A small contrastive image-text model, trained from scratch: encoder norm rmsnorm.
Rows from block 9 of the text encoder, named by matrix and row number. Each number is 500 + 40 x the weight over the matrix's rms, rounded and kept within 0 to 999. All counts start at 0. Numbers have three digits each.
# k: attention key (text_encoder.blocks.9.attn.k.weight, 320x320), inputs 0-79
k.34:503435548457486498432508494469495449501453536491470464489539480533498456485438539481484453540468520539492521574471495528433489509561532483505499496505496509528468490505535460501485520521492454487538532566597459518460498442528527493475525481
k.35:449504510495537482455484471514494481507522492530462554442472473436449568507499525455558498539567520476520526502479525499449527624548541565452443488480462454559504441529541481528531557508483463539509495515488422561515512587483450503475542481
k.36:493464498486482463520505513489505514427458480420521489482517448499521494477514444476501532468521511541449460495537481483500499520572502458542508535567522549488486528450447507518471522504565544511542485531454545492538424465485475500496479506
k.37:552537475439499456529484508482475478471472511415547515536454500484490515514498486529500504469476488527511540480440432463522563506501489534533473507523547479463461572518522523455512418480513495497484522498536528516503514489496524529459484493
k.38:519487527521538530532523496548465496489498521515482471546509524453497455526487464531588526476519452505471476438508507549549561530523538558540514523577460474440538449505555527490524462532547481544440444472474497546513489553498492511451471513
k.39:549534480422512531541470468533527458548480525449507492553545554549528477474568524540473485495475505449577462485438466491590564440461497555539466552410596482481529496520520540458470537472513498478470481463513477551473532498569494511500526543
k.40:491485460528476463527548522443491474425525516482463467555505493530503528455490532543526526537575491529444550438504510519489479452520549431553537458562408512511456440512527504511517455499506482467494481531482500499461446486549536508471453547
k.41:438493584531500451515463428472417451467478505447524550478506581590512504492461500456559461507563515529493516522474558546429477464414516496538516502484433524465512446502489450501491532477488442488422483440522483475452485538446500538412526510
k.42:530563469508470536477516538552506547558553434546472531495519444502554515541494512536472512517444488502476469508545477445517566534508501553480517541501506522477474470594481547534474511531518478484512468551505499521517518523521495503485424546
k.43:485523496464530492534499554494493512584513560491482465550464513502525466503523533456516501456493519492536469542495502451541519490480550504529471504477539539486502547535475559441455396462438446474477500511503519510486431491524519480479479533
k.44:462453569463472467531493507473511480411435467416522469550520423477497505435535445535464530497475550552475435439556436491570480487527483559519518557582514495435458502496541512497476528540552539454479541597497548502499407459469476519452522542
k.45:472516591527544445466495483548609486474520533512465562433559448536500466484512506454477513492459487565498473526497486496490519498469515488469527553482470518499476495548518489499477536476436508512461501477523429537507475585525464553466466513
k.46:546574537498505535605510486475526530487559484511472547444506489539419464542485572495501453467468516480541502492490495486428522493433541561517472497395522489498570487570481499479514565526496467548498495470503439509548523577518464520542497416
k.47:499430469494480526520449534487433531415464511484438519493475550499557513438509436532526480522528480513505566546461468505468435489523454456455509490578444527519453466471443453502493485495505536480508462500504494500533385438509519514491491524
k.48:522457461447522522506499552458466555488488515491502459478454498418545456508499445454443499519458480521490430474591494549550508464521504426436458484520505464524498533461436451458498487574504489446497468530489499490452464490446499519499475500
k.49:558490499546476534499497496518460555535448504477528481541504538486493489481535556538514487383478521427531535500519487552509503471565441551529494494534560582504468477584534528465517543569491530459442503548545523493527534484513550499490497519
k.50:511482538428483466491520456523489459478512467481537496517462470493467541494487437540500436408559537440528504499481518485534576489483437490573505457469563517446520548566506544507483477524488492530538513422546513469519531570441515549454577551
k.51:469518492513478417532526528429562471529469505507524462525415591534573511531528526547516479499536458488499463570433511481506522471485490443490504505500456524538479539471394504456478463478486522404539501457539491510510440505533473487442533491
k.52:563515534540515517406488566480472569519506449506523478545487462491461508486520508523497554493486496473450571593493470472535481467439526472477509501449472537510521542477535540500483503447498475447534478523489456416491450490479514536499526441
k.53:535416468455503453515544556496447467441532513446505470533569503453523516428497516509479469522510477484514465480502492502520516543507489448500540517533434495534450528428521458510527501480471523510431501480499527522485467485479509540498513491
k.54:480496479513541521473498501517449532517540491511415528462477527489513447492502473458529488586545503554487479463482461491437472495474458531492498513493515485480500489463503547505489458496483449501551521539500557531504445581472537530484487455
k.55:497551488500490504534455556494531417473490563487512507557498503449464525514533460545480497491520470525513452467502469496431504466490507523509559458465507483495482533469501538431481483480544447508503527486462516512541456525478494523521559523
k.56:493565578440487422554466496481462487499482514447525472552548504500480536453538458521450473440526513558506448487461554623484450478548532509565535527544486501481480498486456500559523484498518548464457534474491543527486409493492432534397586541
k.57:542477476526497475439583533536522534536470486513432534477491440493519488551499502511507465551514601481518499521564514510482561534499493483458397531472506464478447492480508442494440515482534553487522514526504515485518583508459503511548439444
k.58:551575500515541510469457494510519470544565506553498559494535499490456517491522525464582483567469507476504459434405567526491582470462552573539474494428459505460493453523558535489511498502501490545443486437524413462487466694514436551495556570
k.59:516530534523520545482463541516586541545558516473497470452492494557558488589520544452489536453539488486534554511487494515547466459467531554486495497459460480510538505471481467510552517465520473469543524533491485474526474411467477442540494491
k.60:548479508507563548504536399492481486527507464501448518543458478500530464475455534520561503519454486514469420515505475521508574529500518550599455515524446475508511403514520503459489566457549516556537507472496432528520576555529455559483515562
k.61:500538539471471454457461467415525524502442526513520455548473500509444486534473448561439504448434489497521535513505475533524489495601407501493481487479581514440438498479412527495494496503463523432449525496465589471496458471520504429448498509
k.62:550494527445539435560488473488509438518527530573494467478492557496476459504487535457554500452535531529505422505472485512490543487473505491549533515510467488424492515527522506473475444448451523494498510436530470472516483579509422517420500518
k.63:451473514521498478494491526495530558509477531519486457447479488501548518526462481508519546517468508528479556525508507494464460544500510459480450478515505478498469501488522508507491482498519489538522515553457502503494449468460492518564482474
k.64:547500483434532449543508526509541538518449509453535521448511445452520500479558499544556504516460487461488477471493449419508520478498509513543531482498493525492530473505568534465478454471519520504452507456538443543464504531503497494450477515
k.65:460437438491494511527500473514514473493526534519532529476548473416520551487495502515471459502514552473505485582464497487519512524531518559464467549552575488485565511504515515523520501456474562477501502514567516529465542496541481503462522560
k.66:565486457503471550525460514486492492523436454561488536471452521437470587587448549558552533508502596499489503554506474477506515550588492569451481446469529497495504467521375506489466620500547460511482511459491472474465477428541482479511481470
k.67:535453447444468488487460527514536468453515507542517514530512464451523517537451540553460457551507600465556441503460526523489575444528522512506426564535506474474586409592450550486569602537479476472515484505541492516458492479502469547488494534
k.68:531498455471486501429494544475558496518509497459463526487458453535479563490547517494501554547466542522520510469483503515509540586452522493540563440513521526525506482536482511479488486473505551503543444510453502451461527455563542552475534550
k.69:445507534543493586508524584488478480453611514517515512428552528543469481413487527492504517526533486583416526507468510465504481459446489481442462461505430465510549463476542429488528499513549534455551513534526519470450478417533462555470516502
k.70:533477500495515508488537471507467545467414504495517479500565477505525486459552502613549439478480535489558438442491525476454483498509466545530466502505497404442472499515596459474490443478531534501488477478518544535488577615467490435461545545
k.71:445466553479539479554498503522529512501477503518521545507461443565440504563482485524506462541519578456465501521505539456496544498493465539461507526497505517529483454547481498470507566503581527485546509572499530543511492525466483507475498455
k.72:503519479493481497560565513458446521498448496489508511458490490515537498456528515447514479522454457492522529541465484460473511513482535487481531560445534487517563532530514573482457495439493514534520463473482528488454512510546445540519431498
k.73:546542455472446620462488479510467490401575454534492531481505408449446518511476611531488576508534517429522588546490546572575562487443600467510481482566491514476544472487513436558434599508486515599568387505456510478439526532494510572623512476
k.74:499404477474485514536405508477511543482524559491445450545515446489494462445471561594490498508547492525567414463484499468513433437555518546447423513474488449449514471545476494515529472512556503438507545468599545553589552484471485433480530559
k.75:521496530513471509472464470477476454537526512490518459491509473545502538468492466456436588508501497559495506492487458507503514540536508484453501541484493451511468506492444432499514500497485498512542473484481491436505513473532505556567521526
k.76:473488489483547493439505486452554527498555452441412459406503494519554502486443613553528500534504512463489459482521541494535525506506505516380518536473477530472530506523517529529483504517527474445479524558491498525527488514469476451550471456
k.77:506507520503451501485535500563540514502538446481459552493509436465461506539517534498506553507474559491447476443541499480516479486486540514483502569434542540523540482553464489495491578524547415458486506442546456421528577457463479469537487488
k.78:515596519490486440483431399566549477489494480460474558489500402510420527505505414377462554551547537444506555426489547535561580624489451482515577492563506559573422484457522421500463534498554520543526495512449447433497509519519493535457482521
k.79:454522453486461487558480546489517534529436544477481498465501508550538447496469472474492514473414496500532483558483537578506519491498516500446515478464485531521483512496436501509478473519477475521428476524524565424468485452485485577493510493
k.80:465482501517480525490508508544408485474533504511467424535526532551480496490489504505552489576522472589566522500533549494508494491507546478568499456517531479490519490450565440489581437541483521487498464453455461528501428546439530479495532484
k.81:514560562478497500514485514428548499515483496460503506530464474516477502428527488410478507499496406589478547521524472463444458553433528477487445498446488440527463566441515512490473428585515463473518513506512427555516471470550465492464563552
k.82:538511536458554533498468450489486473557470528548493502489497545475503480471510492500573476479538458483514546471522470509467474555495488521444523490508538498485494449538613479513442457505532519444493509529462527468553543468506479509509480466
k.83:513494512523499518510518482543443521442479497502526565437481540523471492525453539485463488480470521543441499502528508457474519440505418544446539414538471488507534459493409505491515532514406496436515562489479538485504457460502516483507464476
k.84:541445448513480485547484599459503519483451518483515482535464480501547475560514477555525549493501476534486495547497497452494503487470468499497520549507492530505486501498514513431516504551434510508484494489544506519506456456522507517544496499
k.85:537532531460544569490505537413502508508443455502464540509523532427550506493509507540507538541468522520442604497458542523472533482472508511461522500507466527558483551538433488493513467570528475538552482479486493466506509448512466488523502506
k.86:550509505562517483537522515457452502463511537514452538477507531525500444514481513500482478462397511507496492506502501460498477469454521532519531491472502521496547483461455557552464443465497465492492526494505564461466487506477525522532477466
k.87:477502522519494530534501476463453443459524496520510438553546535523512516418502482522495486492530506557516483504529534533464487485530511473544431544530475473475532485511545514505466450487451535577492473477484538488439498484560490504490541528
k.88:507541500561454529465528506547523517501482472481554484499563615522476519475526497493526509463510410519526520514505537555523496497438481423576593420508471510487449533442517462545436483507495479545524544557498505467521428472480513524507480480
k.89:437470578444482464481514485509531482483475517482519442466473552579498531486474538458484510522497486514527583532510507488450506566432548519511490510508503552531528535519503453524557477444530558502515480536468531554497548536499514533448537448
k.90:454528379519501529515488493492513517486509608462513361513562563513526460554515511566495432494487473536490490475481549516483428433526508472527431511491455462479460455451515476518483485519480545534528476499535460524464522531504530479490438418
k.91:489412485398600468517479503534499531520529540476424457461538455488512404503534530581472527572512520513569423501480540575542424457526534551456462551499423437462512462544507499505506525497510472496459553549562520524534551552518482421444426487
k.92:477454484491476507514447530493515494488506543501469412492464496470478530503520546465480533484509462508527530600510597504564490471484560485542528521487506474499507455440551487549517480460522549510527517497457489477497536556487509515463462435
k.93:492546508517469492528545484541508512483446442490549522466458491487480439528498463469541450427490510501459553415512435501522553516502503486455506481519466531523523496495492528566515559513481468470524559473490425529544492477480509569505555478
k.94:547424414434448541516493496495530518510512493572487527524548525552507500517445572606475441499570575442507426523511514471518498457460530536484431478542523468459459463550533495523558567473483434514475530490485508509498545507476490494503465481
k.95:505470513551581458396522496590541509443474479501555543501472416497467516499521519454441555535520555448490534491503523477550530533459500478512516486537519485530461484480492383501467506543465485525512505541448448480517529524543483538514522509
k.96:463558542535505440468455491510482468549529492450548521546518520522476525481550470446451551520482417585513516558551525494488476580409516482523535549489463512501449512476499447471473402448470483490529453555478494453536526502503551533495510473
k.97:509509483438508525533484501500476531525476491465478558539515520426535533498538523553468465450470422511500441517470419468495552531482449533448431569409488480541524520510437540522470537537526495472525453446480550538527506491492476450481558509
k.98:525526438455521458531510508507431544544514563563525464563549470455468475505474502560505501495479518511528486484545512513435491486480514541531481595550507478514513459492496567517479517528497483465499451492559525510499532503528488439523480536
k.99:556545454528511549532532602449467480534448505502530479478559532483567497475511543429469462567526531492495511479508491472550471453548482531489506521442467505509513479531435497492550495507466450533564546482561481547455461492499464585549437440
k.100:476490529465472511450481523513454538472481499502521495427456505496461455544504502527545500462502543531547565519495498487508510463472510498426486525484485505462476462540527535548420458459467482508505496493480516506491489483525506521520488519
k.101:470452476496435509511478521522449485474514402495552482546487491523475501481462508524505438484493511470481531454438535511455491551469506492528570441554466512496488472473509496468540537505525426559491502472496489513416498496496518490513474575
k.102:522462483433474476452498518587448479465475459553493523504454479506432570523476489476472524584568483428455529547499576563536492521486505543491480518563487529494476475469487529509495580436536449536504487580517414495503530531451491523488540472
k.103:480504453452538495507499502525458486486458425550560481533466531485541509479413505516447459514522470552490534512449532465520453507481478502520511532522474483504498505498482490468490463483486483514484422472547526486447520509542496539463563488
k.104:443440527508529516504521477518446523484509458510515484531460430399510511495477488506555504520518526450506433520534540533508490576405500587430478538427504479526522528478490486467519495517493490496523528551549511490573534539483512448501547529
k.105:536498481468547580539505507500451500513469507522551458536575577485517537495527548487497506502517541442540501458512532468486518528527543438510486484511511515502541523489503507517531489520494483486471438467479484546458494517511496539486450399
k.106:514512480521509493501515480485496525490482534494502427477613557531470474485460452530544418543561502501534512537510531454481461458540523485511498519558524456434474478520492522455526456459463454506503472525479482512494474495459510466504521530
k.107:488496509533523489541458521547562446467466569468479483499423488452507560547495504612410574456526507537502524478513471480486494482502454489529508472534548518512523482481433476481534513619518451436484530447551548512490480388480512473481521619
k.108:549490542513512492582495457477558542548475496475442509495507491481448481522584452478472516465468504435498505420470485468460504461457462583514534584486537592519461541548463521521426463536578421432589476516595443504542474507464414464565486524
k.109:503484499572510469498514562493480495527564511459482492557498555476500445450551411477436533457519451487550487493495505536476519497533478554562481513496433454473479481398512483499489422482482535518528491495487513545504517528485538518473519520
k.110:540547522483505503505483434501454453548524487524492453540445478452516541499562453426486433531508490489523513507530527549537519545473452534566555528485542520494506551522463492513514435507494527568547491495518557462507510510507474538487505480
k.111:419489504511424505476436499509484468517445467421497515526480551481484507474515451489539538501594477579494487464508546514514481524477431449416510471477518496533473461429469507518503440518425475525514476561500464485434432422498526540497507456
k.112:479537535497474483516476509531573528453532543533560540486546449498491488453583513496558519524422524434441498494511522549496452510537431554533520437480467525526483540545492495516553503532520506516589443480474476477499456503514524530480453511
k.113:491519451457542481510431515529508493534541530463556433505515524518477547453544488539539434508518459527533478428494552452447488494474501497474452570485431532471495500501513543499466482460543588506515491448501502507506486519488459464477464501
k.114:428468479492457524497519533433518526492575525510520482520551493448484439509507575505505465507510566485557527511514473478515494439520589496590422538538520514462531466490495510477490513564535487456464452496511479503473567516517564472488466481
k.115:559447487462546547503465491515502494570562482501509532559527430392542489474599537656487457553473534420541379475488484573543522441494447584528551564523532468533485479547547537524551472535539468465480481494627500517535588539517441450524466523
k.116:512471452467506509460468486546515501472481463506511492457506449583464530557528567469514476498528472411448499510548517451520518541486527525459501514492544500470470443456520533529467530514494498520471485538521538502508507505538498514502440459
k.117:434464495485490521532504452533428505526542515514432460496543438533463504522457538563530511509526520463536456483484488516511435483488472561523461505473531480516546472454501463543507470521527447476474502449507493555454503492463504523505544530
k.118:565505487502525472490538531564498548519480499511511461548538490472504503515469592533554411470500560459567446444504504535447511445449464604471473600476502489537570511525546540472495565484472488491571491479555514513492519535448456423502473516
k.119:454450572565546463514540508426451525523471528497444518471480479461506496512543441539425556482487456557505468541517461508460497421491408491524494518432534533565456511501441491450514479507506476452552511436527523465483452475549562472493570581
k.120:422398477527490516464475483435504519498471490497468492425539486559473526490458507463523567535508469522505529499555523508490465511545491518503524446567574496531501528471489478458513551520546444382533557520469448522542503527525492516471511491
k.121:521528455476469475460495561445467520448464476521523452500498569557519498430434504502466553446500489488436493504481529511514498463544510464490462416510466499511516488421541493547560481443449555513478495485523514485471436481511513461465479442
k.122:481432524503465481510516475533480510491544448544450548509522520518454472493499499519519478489504607501555459435480550515494485453486479569531484467571495490465487480506489451577560570504574464476489544500519475502599576543396519497457570519
k.123:500430453470511520531516481510532573439498455511490496505461464465512496567459547595547429500513582424525504457508503565501571423512503510460545489508533488480520498542496522496507554544509510515447435505525476498498578542423516484527436497
k.124:520529509467463470465483528475510552478530407462500500483520496557540530478526486452555521509514490490466518503486475449543444500430513513509479512543528485522470483462490467505446509449504520550569517513544473452531445507492514502528432477
k.125:439501510487539544521478498503495458493442440465501509487446500540503514482482450462517494574441507523490469473495455430476512510504524497499469489504505519543493568557516554415478460503482547483478509547451586550519509543474476468525523532
k.126:455496511494514464555487474454499518411509484504486400469485529527511506527504526531501527443465559487464479495464528441499519495523567485533498476476486553467472523413458528493499519553552495412493464486575441507472477381495449424527512492
k.127:495458444530475566436523518574525509442567528551520574467484527505452495602462578514510435526513537494452540527542527476505443563479501513449507513495468521517493411525475446477474600457463508476430478536486449462515569480471560588476489480
k.128:600517349533421566486513496461545614536553511583422557501538519461449422571535576451495508508577527452582429480563479518509537510521516537627506575543480487532546432490587440546511568483549534557505507529475508519419573515495534415583478435
k.129:533443410406463485515561490390544499510379556443534550516408580451548538562545436477462597577503498546524455510455520461459504600524536434540501474494522535444504614506482540502522455516570594523566542489492582447343505450492513488539463465
k.130:531532428476454531461518541522523486518497531422561545512456568485532521480479458446485506520483528536506550520474491493517524503505491513496481438497512505485457539508528485510557594506488500556556465541436522475472490448518478480575472550
k.131:585498426505524548517513441531541457590522467570473523452499484555502426552535589518496479501577561471533471566487530526460495553524508539555458510469445557509543469525538456543469480591506513454554490433523555491478554508502492485549503451
k.132:508479552544531518535531498493483516469539425590456544440502484551496373510508488526521472481517520499498446537567489496461489454514493553495463499507508449488466452501512518582470466509550439468489542506486506513569538544462460461521516492
k.133:547536555488481479472544441480528465532448417495507502581528521469502453464516511467505467581481465540494452503503453558451484464470496503494506460506455490466461494526577461443507583469477507501497521556513490537485508498506494474512537496
k.134:504536459540449556468489450495483493535527468491477480465567497517499469423518512462496507494512512509491464542483442487494487533590463529520488496538420480540541466497549445475455546486513465563604523531472482553522585477499476438563491441
k.135:530522580501548519528441472514535443508443479453477494528545429497437494469521450532520401521434488471480536536484534463492488441477485509457482523465480474477347552500531525509495439486425500520398480490488417502596492492474470523426562396
k.136:495474461403482450534459544522532539499424523437479489496501427518511620465493468438437529542463490461481522503495511515432498555513515545438479484573555460562511571551463483485549507460513556522505460535478421544513500448509473531452515483
k.137:531479432511476471446506520501513600501418458504533472471541461471468485542535554500470489556520528561539476493513516478539484586538443508465435480573553534505457518503421511526502507490583473483416483606525510545492566436457500459494476509
k.138:418486520435552482500477503530567485495511498522514470477491458615476540490478526537508464440478558429533564543488493569530419456531484506524482477456576495466538541550464466482513454507501446455460476558521450503557518464434535392446503522
k.139:491496503463562466563471471511475457518517527525527437487526534506545548457534506466468470497514502472512540555437425547462489516446562532523457500475524472529458527518526537445498523510515508495455477487542494512488403608472493544459475497
k.140:534542454505477505507494556434439554532551472538593461585496618484514498508525502460501490586529499573523460452446486546475505483476466472590530506494462505456479512516537530451535601494520471594524561476439537497484519494554454490507538519
k.141:443545557479519460510506543468465422419428521446527428461522449489538457388440491508490426532499538485373529538556486491520533455564483477366573475522528486510416534472417521428475446580489449479461550531473542560485510516457473578469520511
k.142:470485538397455400535530532500500521505411613371554444538435481470523526401471449531520461559375441521411508552483478418526562552492453445450512521538490515531443535499481518444435505494413517554484485528534552517414450475498428544402534488
k.143:504512476552534416545406543537472484560487494531567444444529526525493481441550462463523490572521484484442499492489550547488507521488529522532481506454495536486489503504543524521477533490502480518417516526481468488510475526480393480451494489
k.144:477517473520507506503575451456459533559485559445510522484511424492482444467596502515460440502535499534464514464517473558494547478535496475510525541527500585453524488496459509503526520482520536510432527568515446492489516480501478464477505500
k.145:559511476462396582496530534484503609560475432497499490566561536498477433509603507515468407480493530493503392517499493535536499468548514495511563521563580445446424533470501485539501488505453480487441609570555535494483505486498474452569507458
k.146:519554494447506501486479478508486432554516451456539524519520501499550487472538484459441552487457487540440444523477514551529473445488503524452423546535502486518523463562528497494538480492508482505532462512511503447462469506488489482551511490
k.147:511564460547423603530485545506490532525483484474514479552569480457476524509489519448494494510462453465465510500472461451489460547543517441490414536531501418513423580484454538542562575531525543562514403579524542444482542442469444463482472474
k.148:579583504449494487509547510452482500547438512419518519545469576534569487538597464444472465524488518500506504471497477510544537550579492466467570495503489505447527499519516569491461522474516548493490516479502490457538537516529521517477524485
k.149:519489427422467492453414467481499524499466508415514516504544461525485529452438493517514500576534459539418434482495489506454502499566523438507536461454491501479491503510489504454509530463466514521401485525478545469445509474497450518505517479
k.150:466546485504493447472472525494475496544486552510468527489513487501519488538505459482464510460513474526440465488503494529435507467517517535408465480472496497517498511558506489475525532473489458545495504501489481478487492518532466544528518514
k.151:535486597510573495498492476550482477489519545523492459501490516496534572473471511531535459581435463477455528496487437513480501528525475555486532480482477497527500479477492505478462553567466459549485483427530503555512425517486512494553495449
k.152:490491469518466521563393498465494472483588509459520464514467505475546564503456527521522415488471504455477511493473483488508490481474488487505501514534418531511490487500569567520511473500510483480430473478537434497521447547504464565526447541
k.153:547563526536512546528532490530485491576591527537438561490496588531438493482478491509557564481546475491484478479456485489478539470436559532590490489522487499490577536445574502506548490483548530590502493457477471486491520487596463491509475422
k.154:497496445549482534534508424469529488484577481482498440507529527522481485543531478511460517528527528450532525487488523549532510465527527539516431526548492493490512445502584493473548488457527506555591551482465503508532496519480511503457579495
k.155:550560505400481505459522516444532477489394488493523490511491446446551518521468491436479479646466460536415508508522438457553501503554547454415539463535490492546470551516486473549488537501492528535510516593499516498472445440493533507480551479
k.156:530508515482505524457580518498513506469490430444532464458526437465488502472548487571561488489499495476502471420485505466529513528504535494511617492539471475489571513524537471474502501495485549500608495532432493487458550510497564481503540519
k.157:456519547479469473440488392522566451489529479463466443457446424525436522535502426482434501554505460544512486519542521442571491540522490529442509518474561491462448512505481438546488505469509467545527464556462463544512544483531516475497478471
k.158:551525556456487442503460468512538485504531528545457535422465506486490473499537496517510526508464529462515472514496510506452477478511532535462484468444507468518555467461524557440515479471520510487530469468491460546525502535523509495498555542
k.159:524438506559563489474536482494521420484479466477466481474449458511456462537507499529501502455533486530528459496527468515445518446459490553471487550472490561473462450485536539457478498504502489484455569504479489501545543557437516509509441488
k.160:509460485435537457518537472435520540498598523431511471539427565526480508466531529442530505531536547552511502470426548514496586483457505561550501506478489516437601481471535478496518469465503540505470511436492514427418512612546492478553519550
k.161:470439492471491407484485506555538543489405502496462508526413469521509489453516494509468539459487480512517475470507523450500443500516516492531446532490455523512517515521471508512473478508560546496470454532509580473477494516539505542505527585
k.162:435490530464577496497520514502449463471549511466495527502533459497501557547531481547453468504515517470554496438539447531483456542535495542491493539514503569507505473496567540478507483476540531466482514472542452528511451564527582528430499548
k.163:508527472465450512443495515484503497399373530421540495463520442481516539457502404480461426544400490499416567466493494482552507548479500471462472490544547502479471558492368503484485516501487511479504516578478492523432523415474469538527542480
k.164:467501542481536475494535493468472467464459547491532478523515466533519510501517460543492500521443537507498512498511511520489533517484546507490540487452492511453508501524412475408487477487522507422483519473546479490478456525521469541558552625
k.165:451455472374516390510547531425412517491388547358502440547519447435514466466564481497392462562424390500448516528507452486488461563539490422403509486577531469476438551550425552507504508443505475496439570620491550509493503390505502516474501464
k.166:511471459504462444550445501556492506515518482560522511537526547432416538580521517447485566473566482531552459471492472484513486488432500493565443508515587423502436488446512542484533560523539469458535494432580409454420470486482561470511527520
k.167:511502575491531411595445460488490411492485513496500471509418515545537532497464403546464510490470550525505537488491561511483482491503525505472521504478468570486548473527521477495497559416495526541481498501459518480502429564556466509461541492
k.168:459524460625519513478539500509461442508581460533431551456539507462462486479443514570554472569472546526494499510504462506472478489484544487545539548579435527497542427515518521490546531458440452560546483453530464517561480559516499516524475457
k.169:550444503556552519505468494514588477520567453563489531475563485481450487546555527487523526499518523440558448553411594538478478527415482568590485568517515538484585457497587583480528456417492547533489487435516462483537471522503506504529456478
k.170:489495537575528612508481486528433456436453444569473423554512451536537470484481544515501473516471580481436534486554455516436468513502503494486568548533500499525514432483502453460485576532474415518541543510551453476510463519477519444528436443
k.171:514531454502467535448512512504548540591584476548557580511522565473546512563540521509591549547514541546453488463491426461502500518508554501558496566471494507509485538576519467502529495493494546647561522445514571467436516481516500456559539484
k.172:550542495466480510488505463508545468546565574492546557495471596437504527523474504495532487470481498505481493447452544547535500529462527437542489529471458508526485481432565590465499448522502529540593489499463519462419479500518516547557508537
k.173:496489469551504552519506433586509420476624572554397502466476550545448499601503484499509523513529637485615504516444542506433525477475495587543509565479515528468505465408547544515573473512566490471463474453500482480533479584525487467450497477
k.174:535529520501492506586480498509491449535559526522496478496501521502547489468450484529527439500536501460498484507464547482466476463442422589473518466441443564478500478473548464499525464502454448507532459449513504494515497552487529541402557596
k.175:488436467452544510531476505471513509551488493505521520550492498533542506480526521534514479520440454496527454465460465516490505505517520456548458486578489513438510501464519503517543503509526485489478529541578468525539474507541491504507441484
k.176:459472544413502401498471444519484480420524574451487453448525402507496511501496484487456463512507510515554587458487534509450547551536474496444471478490484540496501467498481564479567434483507486496442531477484478522564565556492492574357517513
k.177:515492474512532539507529553538518550553547486570500534476543546482475409550550490514494578464540500549476469446520491497467482533547492548528548491493473493467496482521535499473559442484535485498549489452498465514464495514489466471546485537
k.178:446454489570545555504461483533462438449524471537448443471533401507480524508486568601484463475556538468531538511552536481529444497489464543417525478486532491536473434513437499508479484469498392451419408527518430575597540504489460528454508503
k.179:475450531616458543434545475541511581535528485528432463487433454495520477512492510496502487535564518513434499435548492511482460465523478523519538560494487457552495441487572458513509515535452512520516505529538551568520474538487471518448466467
k.180:470456451315492396462520530446468529521473574374641445540497583408604559454460473504514514571485419561468491542410507549481492496512535507547480435493489522486590544550504528506570520443515540543557458527499519465374499513574440535461508606
k.181:462445537418592443511497515500493466461390525416563399537447500478581500389482452471446465443411484484538502547548469524487540531515501471457484480540537555481421566553408553433423483525446540503500500547566588482498530459496507501485566541
k.182:531547476478428493490501571460602547483403506421522428472496568526516458432540511543514426570462465546475544514491546518468491490518474506429491552508495467493460572541448505456439550512496530492390509540508490501493545483507500507487461428
k.183:482525501573482546444502482491448435504583483513485492485600437600453404509526512442454448506574463483522495475493478495509461472463515502504595500529506445498503450482588523536525550551512418548517516508505428531579519593470459488509472478
k.184:487555470449512491499529541521516479521483454535489547512511506474489486536505489491497516491464469548568454601538473499485567546479560480480486481512533478480537513567437493548561514494513508533455517488451430521477545451408507480558526413
k.185:472425500459517507524472556475477555486437507397439481511545462465504511453567440521498449480514455521457553505547495522504533530400493554370457532535499568537441547507455491507496486497470531502446476550495556441453465416486504472512491491
k.186:525469489409524501517564498421473511494460560499505485514537571476501490528463460521468557486522485486547450509483470476526496522473507518524499500526553549518453533439513561493495432450526552468586547506448517491492502400561514524508503560
k.187:505521440442499457538526488475536530584517510462544459544535482462499474520574476468449547543529463491506475516520507454488454510499496434512391522572506492471513531491469508574468518497528506555501512564459542416483519445563522503497465527
k.188:471488581391571466513489415494462439425406525391556470575462486505532433521466411593491484483547500485561540505499517517474504470585498504475548487440470513482430457527491503488501425462490466444418528486473499564543484568541454523441551580
k.189:545517458545433560537465532501507512536486504496531475498389547475542543570524498485495506459465498531490467615522460432520471525495462467506553513532515566516495517446404495463432492582511507500550502502527520456480465433518518515511497521
k.190:541507556435526518480524442502534472528504478565573472440507462463530541527523525527457516495513445413537513521450510554510485497543569519570494535543503512475473541481550493520457518553476573465477515516539474523528532518489456468484529530
k.191:479479499482527449535560511448485474570426511485445460497486466527478485526410579494525492509467524506458476513475544528533524501498488526491459456522490546497484543568487475436496515550556457439511521529512530489506496463474490558537454489
k.192:429456515495502487423530492456429512489413491501451489454535463517543469542481512511454528527478442452479453489554478498478446508552495523527514500525534570551471502527461572503431445505533544454530573556608510499487508507503489429525482503
k.193:470488510536434530426537462519509507421511518501555501493437523494510474470419498503518462469506517486465556575612486499533420475525511467472520494472512481467449500439486517490518436515472512449499546532458502495526464537587515501467516513
k.194:531452395375488521534465581382546573560400550464490503441501542452540491495481499499481594565493519547416461520515553435522503586575508457468534443553552536448465644482452490537470473528571529530513509576545571470467494376498519515570458514